From a checkpoint of a small image classifier: adamw at rate 0.00077.
Rows from block 7 of a small image classifier, named by matrix and row number. Rows with one number belong to one neuron. Each number is 500 + 50 x the weight over its row's rms, rounded and kept within 0 to 999. All counts start at 0. Numbers have three digits each.
Before each neuron's rows are labels from the 100 images, of 14976, where the neuron reaches its highest value: "responds to" is what is common among them; "patch colour" is the nearest of a few named colours to the mean colour under the peak. Only what is clearly more common there than usual is listed. The data: photos of arthropod specimens (BIOSCAN-5M). In brackets: how many of the 100.
# fc1: MLP up (model.blocks.7.mlp.fc1.weight, 576x192), inputs 64-127
# fc2: MLP down (model.blocks.7.mlp.fc2.weight, 192x576, transposed), outputs 64-127

responds to: order Diptera (75)
patch colour: grey (68)
fc1.342:546511514495540517427462525609522520455515522610526529507482570435527477501472521543521520605429383598472536545432444451395510536503462433541461497467530466530482514526511507446444493541506524
fc2.342:444459478338580460546435536511490515508498506493491485456458539449559557588488394518520422477587580456564539446535553523551477514585491454546491480469533464600490487437487532496499426472404476

responds to: order Diptera (76)
patch colour: brown (64); black (35)
fc1.133:467480505522495395409514487531548485483552639482597586499496489475552504502537492469492514511535455510507400474457425424502529493406504485548448516511463471558549464528448467497459475545612532
fc2.133:503470448534544472456521468512525532433429467531453442538461522603413505446563551556492563471469532469521534458452500466481545396455470498431462646434470561397452497557464509456479556414499511

responds to: order Hemiptera (51)
patch colour: grey (44)
fc1.353:513466511564435508466552489462551543436515551480545588496415499481563460470510563502481475466422464549476478453406453429500488517488508431530478485532466469462522532525412478417479541562573503
fc2.353:472512559476545464468509558491501499550513464520549541576561489532427511453509527525488544522575413570481486421566434454507446445420532540499510517473374478478537526512491467539518526446542518

responds to: order Hymenoptera (47)
patch colour: grey (75)
fc1.110:579556368504433529496492455509526475532512486544551610446462485510498533497498518545496453508540377525559536470520531465495568546511537503520438473468483593453390567621502455407438605453574515
fc2.110:510384471474575403479579532514500484533494571582478496600426474428498534558543449558478538517476481451494521444462574477556451499520549458436411495445466473527549440523438545468523512510517476

responds to: order Hemiptera (38)
patch colour: brown (43); grey (26)
fc1.358:577465436503512500527596404495547518592443528504576556531502528489572497494551498502533526538419428486507426498456539432478498498455527531490526504560498446535487440592452391444531474509619479
fc2.358:473484472551463478492482479487508542393433426446482466475508547702464461438524596450458519486531560531517482471510422464484527406468442523466542600460512520348483489541528486540429500442534510

responds to: order Lepidoptera (30)
patch colour: brown (50); grey (48)
fc1.114:497416520531501505449545438499522576448561520560533603471427496452527494538561518526431540578477378557498480568421530446461502484489562464466431426516459450534474563529433450398452473568624498
fc2.114:469468531379529516470453522506515520531338412521463467537558602573474523479473499516464562559497529601513517510521418426484513426477496514456505609463490575465487523509469532522523502443587577

responds to: order Hymenoptera (71)
patch colour: grey (33)
fc1.224:552479477558408526454457463505534466475512565534408478547427420535532486576500559558590616537543514453535471487446422489506578554549484538544339598437481493531492472469512439419424531498427451
fc2.224:522538462577484435473511474455470497540463507518523518470489592525474532506569461557504495481504481535533437353404437450428532468533465433531525578464451559466415485550462551520490517483483553

responds to: order Lepidoptera (25)
patch colour: grey (76)
fc1.130:430519605515460472464470552609463474537543606544490426608514503488510513529515498517424524504438616419534388498478423474519450484481511480500455521490525519500436484478525484485487557500374473
fc2.130:573464381523450526504574493496511539511501511571499577510448488514545535519529376522494505461421424495524535416404457631416552453514433494516555487528544533470509461552461459541465431526400568

responds to: order Hemiptera (45); family Cicadellidae (25)
patch colour: grey (48); brown (42)
fc1.436:589461449634471395483614442487533511439488622473565594472463476483512581477575498551550539496419504507456471454440551492528539569484486437505380469508476487472564438636454453457477508540606486
fc2.436:514449434552484474515526529569540479405486504482542455484404558629458515446489591512479478522436483534475521433437440556530525440482417433534484551402513481359547509593504520504457582520600504

responds to: class Collembola (28); class Arachnida (25)
patch colour: grey (30)
fc1.472:527448530576510477445523448498591563437509509518580501508443532472527502487570602473432511507424458550443493510417509495508464565487501446468497514565486521477450524474495428430474513564546533
fc2.472:497456485450504428509468549524528538456532472508604524478474509462582474509464536527447467521531465519486403481538520553523520584503561493543447402510515565537497494445495599513454398525521458

responds to: order Lepidoptera (36)
patch colour: grey (49); brown (35)
fc1.138:495469537584495452455559510557643531448539564564556487473392505505510534456521547470437514555454480589472503560465431499500525469419518459517433463539469465487482530481458521432532508551636459
fc2.138:474450538473537395481436598548473557427473414497546468522483531478533446498447559562418556518563503518490457459512492503522421519448487497479479506495496603520524494408482620528459480460537504

responds to: class Arachnida (61); order Trombidiformes (52)
patch colour: white (64)
fc1.451:534573495573546607473564461549460430544475554510443532489404503561523467484511497485464535536409474538450486539397447517529527504447583555466527449545441464490471510578493420411532564547537495
fc2.451:564549454498514621480449571518428481532463458519441470551578426520378476463490513553540557523430490520505538502525515543430503410523510491442485566453479503560516528557527437580474535483489559

responds to: order Hemiptera (32)
patch colour: grey (70)
fc1.128:588527540551516541412525494419534487494468469458499575525522452486533514502591520531512483583469401510502489573493527413477432562480552521485452429527397461585537519513432424329443541530569470
fc2.128:605443471532503631532569531458484531505445476463433457500571512500408461644487502514518469464417516442515520494525523544531519449561540547426433436438418542548438552534571521517535490561516393

responds to: order Lepidoptera (28)
patch colour: grey (40)
fc1.329:452580510447490553493457475461526596421506614531452363487516458525501473455608493599457554451501542451502530552492512466601497546533448515556593538500468420515557515507559458435539491552516521
fc2.329:522530484411556495494466445578471516437483427568575595530547584582480537433505416515548471564507519606565476536496487505397547429540429462525528527500603496480472459585520491567448550513386545

responds to: order Lepidoptera (30)
patch colour: grey (49); brown (44)
fc1.277:493456529578534441423573533508500593497576495547548519478510514480443487536530540443439501566437457520524437419449450521438543500498579465515454450469412559504460496490456486496513493519623511
fc2.277:475397486443559393468430559554467561436455420505506486544424483444531455496499542588423600538603502513507468485456513495538485499475473465433474614449474503473487485486451564506443476408585545

responds to: order Lepidoptera (35)
patch colour: grey (34)
fc1.569:484406529452413559506460547541508564411533564521530504563436522420515501517554495502479505527562462476533463480459483509422520537504602444500467478504476467484485610448532435528487476501394508
fc2.569:504539592444455478504417515546447507483537424534539490521475575539451475409467516484451497519548609545507413500455402444470548444499420430593479574518551494539497500523501474641486482455419550

responds to: order Hemiptera (58); family Cicadellidae (29)
patch colour: grey (44)
fc1.460:585569551489514511487516475484620540475504493490537506500503555518485466472538522486527503575477505545540543549510510366394440483468474551481536504499442550443529566574520399459476528532542553
fc2.460:529546419505576532470451503568466606442424476497491572459485527428509472475490521593569524599494453571461466443433520479380513492538444446477487540540569518505473518515456474465424458485543555

responds to: order Lepidoptera (35)
patch colour: grey (76)
fc1.519:522525552515495478517555439525586556559516594504514607494560546443516564447545475488598508574493471496472495462551531428475417509524436500562547514540553494448533520566465457365545509508531545
fc2.519:528438374495526480427565458518494484389451552465488519507471464557536501479574516546464598486459494478498419543367523516503525575456495537494382509520502410430488439582413507521485449467540487

responds to: order Hemiptera (50)
patch colour: grey (45)
fc1.50:569515525576500491435572540483519563443493565466578637514541488510512496527533575517553496576413431584451461474473512463417443529502513464456475499554443491495547533584470429498492548611542476
fc2.50:522498481450488658479425540515512521508464470478470567382509532543465519521515465488535422584508504625510616567476527451428434480528499491522541546467543505503466554527529406514528495558436561

responds to: order Hymenoptera (43)
patch colour: grey (71)
fc1.8:510550469511462579496446352486529533483473480509488643442530431477482454489515480571556463554455392523503532515477505532442581507539488510527529502479481489418387581536512491417439544502599513
fc2.8:497397477472543418498573511532514517532487583579491489556406518393529575555528445563518483514496472435495523466468591484572455525547546419482399437467491456548546475524472532438530485538487469

responds to: order Hemiptera (52)
patch colour: grey (33)
fc1.504:614524467558429589437558476432543512427543520447596593488426533490507504499544569486564487498484442547472544513442514474437474590486449490519518513479460614468453515565510438427466549500542450
fc2.504:497364459475556459512590481528509491528470567502490491496382539422546572580518437560484511527489486429509496511447582493568494521519543424512403449492505433546525462526431542449530411572534457

responds to: order Coleoptera (38)
patch colour: black (69); brown (31)
fc1.33:452541436474554483419519500507609547539557564571525513564532501464480511505540586567513535540403468513513492553496514441339523496392504432477507507528513469550559545518436443464448488503500562
fc2.33:585466467562488511440518421494573564437412459503537477492455516657454522386582627558505530505465515545489479494473520407473458444428516538456501594505464608440514488581458477505463520493552503

responds to: order Diptera (65)
patch colour: grey (66)
fc1.521:491545489557513413463496558537504427466522584546614468506357580509493547469470491496469517469436438592465494438446429489495471450459463377569441536544511437466536467617470496548438610527510522
fc2.521:480518407478577368509531540487487406548438432548479467508507499621485498541464465497471545479461541504530541426467460463464485456477401493499496536427496574460582423477432597588518559468494473

responds to: order Coleoptera (36)
patch colour: grey (33)
fc1.510:578464490556499537518536488480473476386541483457461507473576461563578507499494445460489454535529507555615524462473406452553499499497511421474633484409556610536507478562492552504459464487476496
fc2.510:474457469554434435450562461503504493413448551509438533557449558497554488489505366456419512483557524545508544378448484490472394495506502453506544481461455461496464472476477527511505483461521544

responds to: order Hemiptera (51)
patch colour: grey (36)
fc1.102:559569499533534484452582490493597522462534509457549608478504505509528499494532586522515500552396430565443476517502488453434496518493474458525479430531397490496538540589473466421458543635541471
fc2.102:557537440496521673491421527495459495533376409403470543389507544573493449541509445513496422552520528608511521485493530445449438432546516547522535569441522490525449532566526442503533500477469530

responds to: order Hemiptera (31)
patch colour: grey (41)
fc1.69:493538498416552477521505471409460534485519511574552440516490439562514403611413466565516514549436520523598518639527527469472495496534516545516481528443468534458546614522506551450486471539449530
fc2.69:491484522447553498541491510481479536486513451451380561437431563522547470464517473521482495497526546532477482627551471494516509518548640518452470337536514536556494557489546477395510391429475434

responds to: order Coleoptera (41)
patch colour: brown (33); black (26)
fc1.196:503503390498524527426475512544546529443523540472502592464478534518475506459510581565586535504491424592481531504486458464388448488463471461530479572489531478545468577538478418444436512479511622
fc2.196:537486481596442420516531472526526544510490602521512535578500443512502476376511562528550527486506544511411419501505511430497529486487462424464520517628496500415572499644487420466519549520488547

responds to: order Hemiptera (69); family Cicadellidae (35)
patch colour: grey (57)
fc1.275:605542491603469450443587497410495543510487549416531560484584462533525476454564498486544506504456512563437462532493529436461505537513491569510483491508358507518581489523540424500532478552485505
fc2.275:526468488567401545588594443525591543405429504429502484465459589573506514455490611459467489521397543548495455568444439589502577512485474469489500482525550567358492485597560528478496435552566496

responds to: order Lepidoptera (48)
patch colour: brown (50)
fc1.141:478489479528512379467483439546499477557544554483513497471391478490541565509492512477513535471498537450549422504416525441501496558387510480558531508612515485467524464557453426429545493528516495
fc2.141:557519525488461512589447528527534559412427449477501432452539527566490487470461517455535361484514566503490563391484468496541472497531471628560534541407578540466491507456588475553524571425449467

responds to: order Lepidoptera (26)
patch colour: grey (55)
fc1.411:512510467477431496478529493489565523495544613500470542500537443509521493485473507492556486462389499507524508531451445466417527587501462528537551468570500562439558604507466366440531532514481598
fc2.411:462469386425562427470540447540521562474454579479483576522504450505513536476530487552609516504499472495531443500484514478428633537497467437511482460517504498429514542567447504436497434510552520

responds to: order Lepidoptera (38)
patch colour: grey (56); brown (37)
fc1.228:501455547508482487458515430542564531573645629539539552530500527453525575496463548448563552484508478497503463497497430437422536487417505435513476486548502521506508549531425474489494457561514582
fc2.228:503473450529525464441534429518560525458494529540491469548429512586467554405577577559517566465462495465518500504462500438470511460400489497485490586518465557403527509576424464472494567471516515

responds to: order Lepidoptera (41)
patch colour: brown (82)
fc1.547:577467442446468471479551438570618504442470579520552523513415501472477595520532556540525501456427501539556538585480458575476558608434538490548508421511489477477518536615462417444476525553547489
fc2.547:529468495475483559520568463471561529520392540605448475532559505568487559400539509560543491520420526488444615543477541364490473354521538496488421575525509605471562480582535506448493583471501514

responds to: order Lepidoptera (50)
patch colour: grey (36)
fc1.507:483494599629505461505579514523547507614552504508512528515469507463488561508474529489606483495471497510572483521525607475512566508483530407489500467535574533431500575577475478400498484549512531
fc2.507:484535429519543464481513497523451477483406546479467615476559445458499483460461497595566472510534530525510483427513537460432475551486387476550526446516563592361541537503428542444518557354549496

responds to: order Hemiptera (37)
patch colour: grey (44)
fc1.303:478450458517534461368481519433487467445439495508508490530568476541494448424608487479535543551505491483479499470445601570500521442553557505432493468527457483611471480503513504533458547404520442
fc2.303:521438510506471513534503464516456500570458556519427461524543519453593458453510426507504475458553450466535567444528604526565417576445509541468458499408562409486490551444496491473522500506638502

responds to: order Diptera (69)
patch colour: brown (62); grey (33)
fc1.93:583501492451471486502455638417440532461524480424517527558524500527464578501512523437503466418466454568478514479465421555439452470473531461460367557533482482592516517498486508502607456465490568
fc2.93:438557525499500516469477571523474550578545460451468520457457524494437580519511474508496522474420462448524433490434499506474513518551587597464439574525524578480437497544496474487511426445545460

responds to: order Lepidoptera (35)
patch colour: grey (58)
fc1.395:516563468563492457492560470436533506505473604486521554454450501450504561472561521480589476510441472489534540550393471526433472600455459497547571458606490454488518534532494387446556579491515556
fc2.395:467460390439520482472523511541513534462404542470466543501463472546508521462502521544561511478465448474528454455418484516475609539467475519534440470482512528419530494513450567489508447453553514

responds to: class Collembola (54); order Entomobryomorpha (29)
patch colour: grey (25)
fc1.559:492513502528466569447545457488590478574567566596535616470518547451515550518489453556587486480446451471479556586443501372489534451546540424525467511557517443538498499528457491336482520548505504
fc2.559:521494431496517525507554477512561469509528534593512498531483466566455573462489468556576524455474466444523582584512510531522503488466604510530441459468468425566548546583505423518443563489477454

responds to: order Hemiptera (54)
patch colour: grey (67)
fc1.70:614569469584543558442573472353520551447459565457551621464550457477486468478619507523578487527480434517455544487542550522436416577507556496504486443555413454508542514552450398410487531582540437
fc2.70:503410434470470674521536529527494557531415481455408434465455510485476495585465538514492455485437449449563521543476496547536552506543583493481440418485511550509465560505536524472504438521549447

responds to: order Lepidoptera (48)
patch colour: grey (28)
fc1.49:451569500369493513521485547511497511437446415543502458477476497587633526454497518533592532467435437525498448527460506440465424513576503437511412434415478617481546456570514547517468367507474485
fc2.49:474555476482549440589451498388533482488504409548514519517588472651480503411448534497516532521500562582475535655500417512454557443524456389533468465551463532478567517534595470612480440468482469

responds to: order Hemiptera (75); family Cicadellidae (37)
patch colour: grey (53)
fc1.38:629495460566506444378611441434498527447477572493572590498511433477494503433554514470579551540447492544433474467484543504437527574469485517487473485553393516461598450503506486495536511566568466
fc2.38:537484447582421552584578465547576507461440519392506473448413576570512503489475592486470461506398507498492460539420458570531557506494481463550497451502529535399512490626569513475506458573574475

responds to: order Diptera (82)
patch colour: grey (27)
fc1.341:414489553477513438519472546562581632484550461551574470510451586472525548481482543520491502499471428504529475601499477483539472510502562417502422434562473497479520536506482477501445502602435475
fc2.341:472532465489553515413440553507439532484450446484465499513624457553426453475500553528518553525514468585493506444545458538361563464491435479464493545502464540468467595561505497541462531430502565

responds to: order Hymenoptera (53)
patch colour: grey (78)
fc1.184:619524405604479503455526480473474476457395572497599598450374584502508596525489517565551569463388472577475507533437579532493478540516456417538414443504478416481465522621465458469508577483535458
fc2.184:491457384457566466561486475532473398590477483517473473442426506546470547568434417501528438491519525470539589424461517500494556406523435464568476551424543475447490505552459523481524524516508493

responds to: order Hemiptera (66); family Cicadellidae (28)
patch colour: grey (46)
fc1.440:561543553596429473505516435474636586509503568441663592499528487484507456463530576463456468523399501530446459540462543524484534467542490563522487488583447564494490509580502497479500535669565481
fc2.440:452405472482479508522572472490551499469564630488515525506481523484576554496519529567547467485532503446523441472562551471504502536502531452619472427543599497420530486513418523465475439512477449

responds to: order Hymenoptera (79)
patch colour: grey (88)
fc1.322:568566351568483543455500435482546482444474488492559603502454487500485468523522533547507529475504350485468452448476538518486560499480532513548472492533418547450426512519480461456426599494572473
fc2.322:460368477448564425512587506518507460522485589563469491565428512435531571577524434542492519520488502446521542478448570466550472495520506436480412490457515447476524451529427538461521491523512489

responds to: order Hemiptera (36); order Lepidoptera (25)
patch colour: grey (38)
fc1.12:574474539474471529528602449489627533575554570522519562484536453490492508483510537473563488523484529461445516532500449405463499482502432468510517484502504523449577499532493399374504573592528526
fc2.12:523542421461581509459504485521550582460468538523547596514478524479478556455523523586581546570444420558477502527451491476381551518473489427521473511519484526579533558566444450483423476553550553

responds to: order Hymenoptera (78)
patch colour: grey (87)
fc1.486:638527463571471540458506410446583439473468511444628529491357533468498550443530542575520456521491389510479431523504528449522517481526494428540479565606466448463520548540499447440443515610531435
fc2.486:462388456454554456564581516502478434563464534560445474502445458482489585587458378556501493509481558400542565454487583490539507433519492429523420486473546498494563436526436573487539463529496466

responds to: order Diptera (71)
patch colour: grey (66)
fc1.402:587481469509460508483498544601507501402442511547525541495446554409472447532498552558480493575444464595452523547470454554427444539489491454504477497428484525512515588488527478533471537523547552
fc2.402:409471455349592478548417501520474528537511519520471513476475512431548574563472405538537422480618516434558541454530558494531512466569490435557478505487554448574461513432484511446476421463416517

responds to: order Lepidoptera (30)
patch colour: grey (67)
fc1.475:426603488487591516493428636459601511592607495440529490506537576492531490557556450546534552502489530456591471556496500434470517493537435446541493451516493541475525591483464506490566523483609449
fc2.475:496521461472555453570514514422541451518484431416453435483401546437520458458460498524470445532483554593515475582559466484484523478609565574482503433547516471422504570444506475413498494381549495

responds to: order Hemiptera (61); family Aleyrodidae (27)
patch colour: grey (25)
fc1.325:580526431644487502504591424560494621451443555466545588501457461521484511436631488497552455555433477507469470424421581582449491580510482537472473447513513567415495492560498373467542533540609473
fc2.325:478467456466490590529530531530480455538427480486457478487435472532538469491463542555454535500478392494511448491454490522553452460495613519509467430485505531497518466515454542487513508446620473

responds to: order Hymenoptera (62)
patch colour: grey (64)
fc1.400:530529465597427549372522433467530509514556518539597605449499515500534474521443550562520481495466401495480466486456481458422551551474446494495502513503474575512486516514462499483438568511584497
fc2.400:472413504425585466523607410491507499517419589525447560497478529459557559515519409568539493543545486461486521515430592431522488440526517418533405463490458446479512499518496516398591457510514506

responds to: order Diptera (67)
patch colour: brown (67); black (32)
fc1.427:469488454508442539436517463505542491554594559521521540554474539460518556536512505469504553475495434520518478465509462490431531474394511461493490531520488495564542575506445471484500476581546568
fc2.427:520442452531540497431548407488563536441443492532470464516440543620472534431608561558504557478456521472521511514456539393487517444437498518460471607478453563413492500570432504452496529458515500

responds to: order Hymenoptera (41)
patch colour: grey (63); brown (26)
fc1.557:570532396586498467477496481479520468503496527455574599430391573470529516554517477533470507464473404513518463439458545523472472638473451411565464538488476511482458494516413436467479593568578559
fc2.557:422413498432556418497566524512476484531466533556449495534470532497494533572454438536482553515541541442495556460465489438532478425482408408499429542459465519505551463442452595483550482526506518