A small image classifier, trained from scratch.
Model: norm rmsnorm, patch size [4, 4], depths [3, 6, 3].
Rows from block 4 of a small image classifier, named by matrix and row number. Rows with one number belong to one neuron. Each number is 50 + 12 x the weight over its row's rms, rounded and kept within 0 to 99. All counts start at 0. After the name is the row's rms in percent of the matrix's.
After each neuron's rows are labels from the 100 images, of 14976, where the neuron reaches its highest value: "top examples" is what is common among them. Only what is clearly more common there than usual is listed. The data: photos of arthropod specimens (BIOSCAN-5M).
# fc1: MLP up (model.blocks.4.mlp.fc1.weight, 576x192), inputs 0-47
# fc2: MLP down (model.blocks.4.mlp.fc2.weight, 192x576, transposed), outputs 0-47

fc1.365 116:37 47 12 61 63 56 66 21 54 58 58 61 60 48 68 53 68 39 37 46 39 53 47 54 60 59 58 49 38 49 65 56 47 51 68 39 41 64 36 57 52 23 39 53 23 41 39 54
fc2.365 065:33 57 37 60 55 64 37 75 51 48 43 53 64 54 51 61 38 72 65 20 42 65 57 46 62 52 65 38 51 74 41 36 47 38 61 32 48 75 29 43 56 39 44 70 50 61 57 34
top examples: order Hemiptera; family Cicadellidae

fc1.96 111:34 38 27 46 43 52 31 25 69 75 46 68 49 53 43 43 62 31 57 59 42 47 37 64 34 63 45 52 53 46 66 52 47 69 42 38 34 37 57 66 58 27 37 43 37 51 70 64
fc2.96 078:46 51 62 44 52 59 65 68 42 49 59 46 83 56 39 66 68 65 30 15 37 54 55 55 46 59 62 45 57 61 54 40 34 52 49 36 54 57 12 54 42 30 43 50 71 57 51 33
top examples: order Coleoptera

fc1.505 102:45 57 38 71 44 50 51 19 64 76 60 41 50 52 54 48 59 39 49 55 28 56 54 51 63 56 26 38 48 63 41 58 51 48 54 44 42 45 33 91 50 48 63 25 49 47 72 48
fc2.505 066:62 56 53 42 50 73 38 56 73 58 69 42 65 54 37 58 52 36 53 51 19 58 55 59 52 74 51 46 55 55 44 28 45 60 70 43 37 69 35 47 58 44 55 95 41 36 61 57
top examples: order Hemiptera; order Coleoptera

fc1.262 093:67 64 40 59 43 50 52 47 67 48 43 59 36 78 56 51 66 50 41 54 42 56 64 47 61 37 56 65 48 38 73 70 49 58 48 53 32 27 25 50 50 63 56 30 49 53 42 77
fc2.262 111:37 66 50 50 46 59 36 45 46 48 43 70 54 43 45 67 44 71 51 48 66 43 58 61 58 55 36 61 45 52 84 53 48 40 42 37 45 69 30 22 43 55 23 59 68 59 60 38
top examples: order Hemiptera; family Cicadellidae

fc1.552 119:49 55 23 57 36 52 52 23 61 61 53 55 52 55 52 64 60 35 37 65 31 47 48 48 56 49 53 50 53 47 65 53 49 53 60 55 30 63 39 58 63 34 42 47 37 35 56 53
fc2.552 065:36 64 31 59 57 52 38 50 59 52 59 44 59 39 40 49 54 56 49 46 35 51 54 46 51 40 51 25 36 61 36 44 44 41 70 26 41 50 24 63 53 32 52 57 61 45 50 31
top examples: order Hemiptera; family Cicadellidae

fc1.7 095:45 69 47 58 28 30 62 52 62 54 45 57 51 34 59 52 73 39 28 75 44 40 34 47 28 31 45 37 48 49 53 68 27 45 35 66 45 51 31 62 64 56 53 53 59 55 60 57
fc2.7 105:72 58 40 56 53 35 64 59 28 43 58 50 57 67 53 62 40 43 28 56 62 31 47 56 58 36 59 60 43 49 65 62 49 51 32 55 51 44 26 39 42 75 53 54 49 63 57 34
top examples: order Hemiptera

fc1.253 105:52 57 53 77 50 37 47 59 46 63 52 51 40 51 57 43 48 45 51 34 47 37 49 52 67 45 40 58 54 50 62 47 36 38 32 39 36 41 51 59 68 54 60 62 44 55 66 56
fc2.253 124:61 63 88 51 49 61 52 73 44 25 50 47 68 60 40 64 59 62 43 75 50 58 51 40 56 42 44 41 48 46 49 51 47 51 36 54 51 44 46 50 38 69 36 49 64 51 37 32
top examples: order Coleoptera; family Drosophilidae

fc1.371 112:29 29 54 60 42 72 53 32 55 66 61 45 52 47 50 50 59 49 48 53 34 62 42 53 39 64 59 45 64 68 52 39 59 52 47 42 52 51 33 89 61 16 64 41 36 36 60 54
fc2.371 104:37 58 57 30 43 67 50 58 48 65 48 45 46 36 47 62 65 45 44 47 31 36 33 58 47 45 53 23 44 62 32 66 36 51 64 35 49 82 35 56 42 64 26 40 72 56 59 26
top examples: order Coleoptera

fc1.199 110:48 45 18 53 39 24 71 26 51 57 65 50 74 39 70 59 64 44 46 45 48 37 63 46 51 56 61 50 56 57 73 67 45 40 48 26 44 52 44 61 34 25 57 42 48 37 50 60
fc2.199 086:39 47 59 57 66 52 42 62 56 54 57 59 60 43 71 47 36 50 61 18 32 93 43 41 44 77 54 38 67 39 38 34 67 36 45 29 31 66 54 72 53 41 50 58 41 44 44 55
top examples: order Hemiptera; family Cicadellidae

fc1.327 100:25 62 33 49 36 62 48 39 63 62 66 62 44 34 44 67 58 36 39 53 29 22 29 51 51 45 40 42 44 60 68 60 47 71 64 48 49 48 36 73 52 50 46 53 52 35 57 55
fc2.327 070:18 53 44 44 48 55 30 60 47 56 54 64 59 46 42 73 58 50 58 50 39 58 21 58 52 66 51 55 33 54 51 55 45 54 59 45 56 51 35 54 56 23 36 64 53 45 64 37
top examples: order Coleoptera

fc1.115 091:59 50 42 59 36 44 49 39 72 52 41 45 37 43 32 54 54 52 53 45 39 24 50 42 37 52 25 47 58 54 54 49 52 38 59 57 52 51 35 84 52 58 63 58 52 29 48 61
fc2.115 092:57 55 85 50 46 42 41 30 48 49 53 58 47 48 48 52 47 46 61 46 41 71 60 41 54 50 44 48 51 57 36 24 49 59 39 68 71 59 43 34 63 36 52 54 48 42 57 56
top examples: order Coleoptera

fc1.134 134:43 57 15 47 40 50 73 16 61 64 57 57 45 55 57 52 68 39 28 63 30 46 47 52 58 40 53 42 39 55 72 65 44 49 63 48 34 54 32 61 58 27 47 40 49 40 48 56
fc2.134 072:40 50 52 63 52 64 41 74 59 60 65 45 64 45 33 65 51 60 52 17 40 53 53 55 56 48 57 39 61 63 43 48 55 43 56 25 44 47 44 50 55 37 60 74 67 43 55 42
top examples: order Hemiptera; family Cicadellidae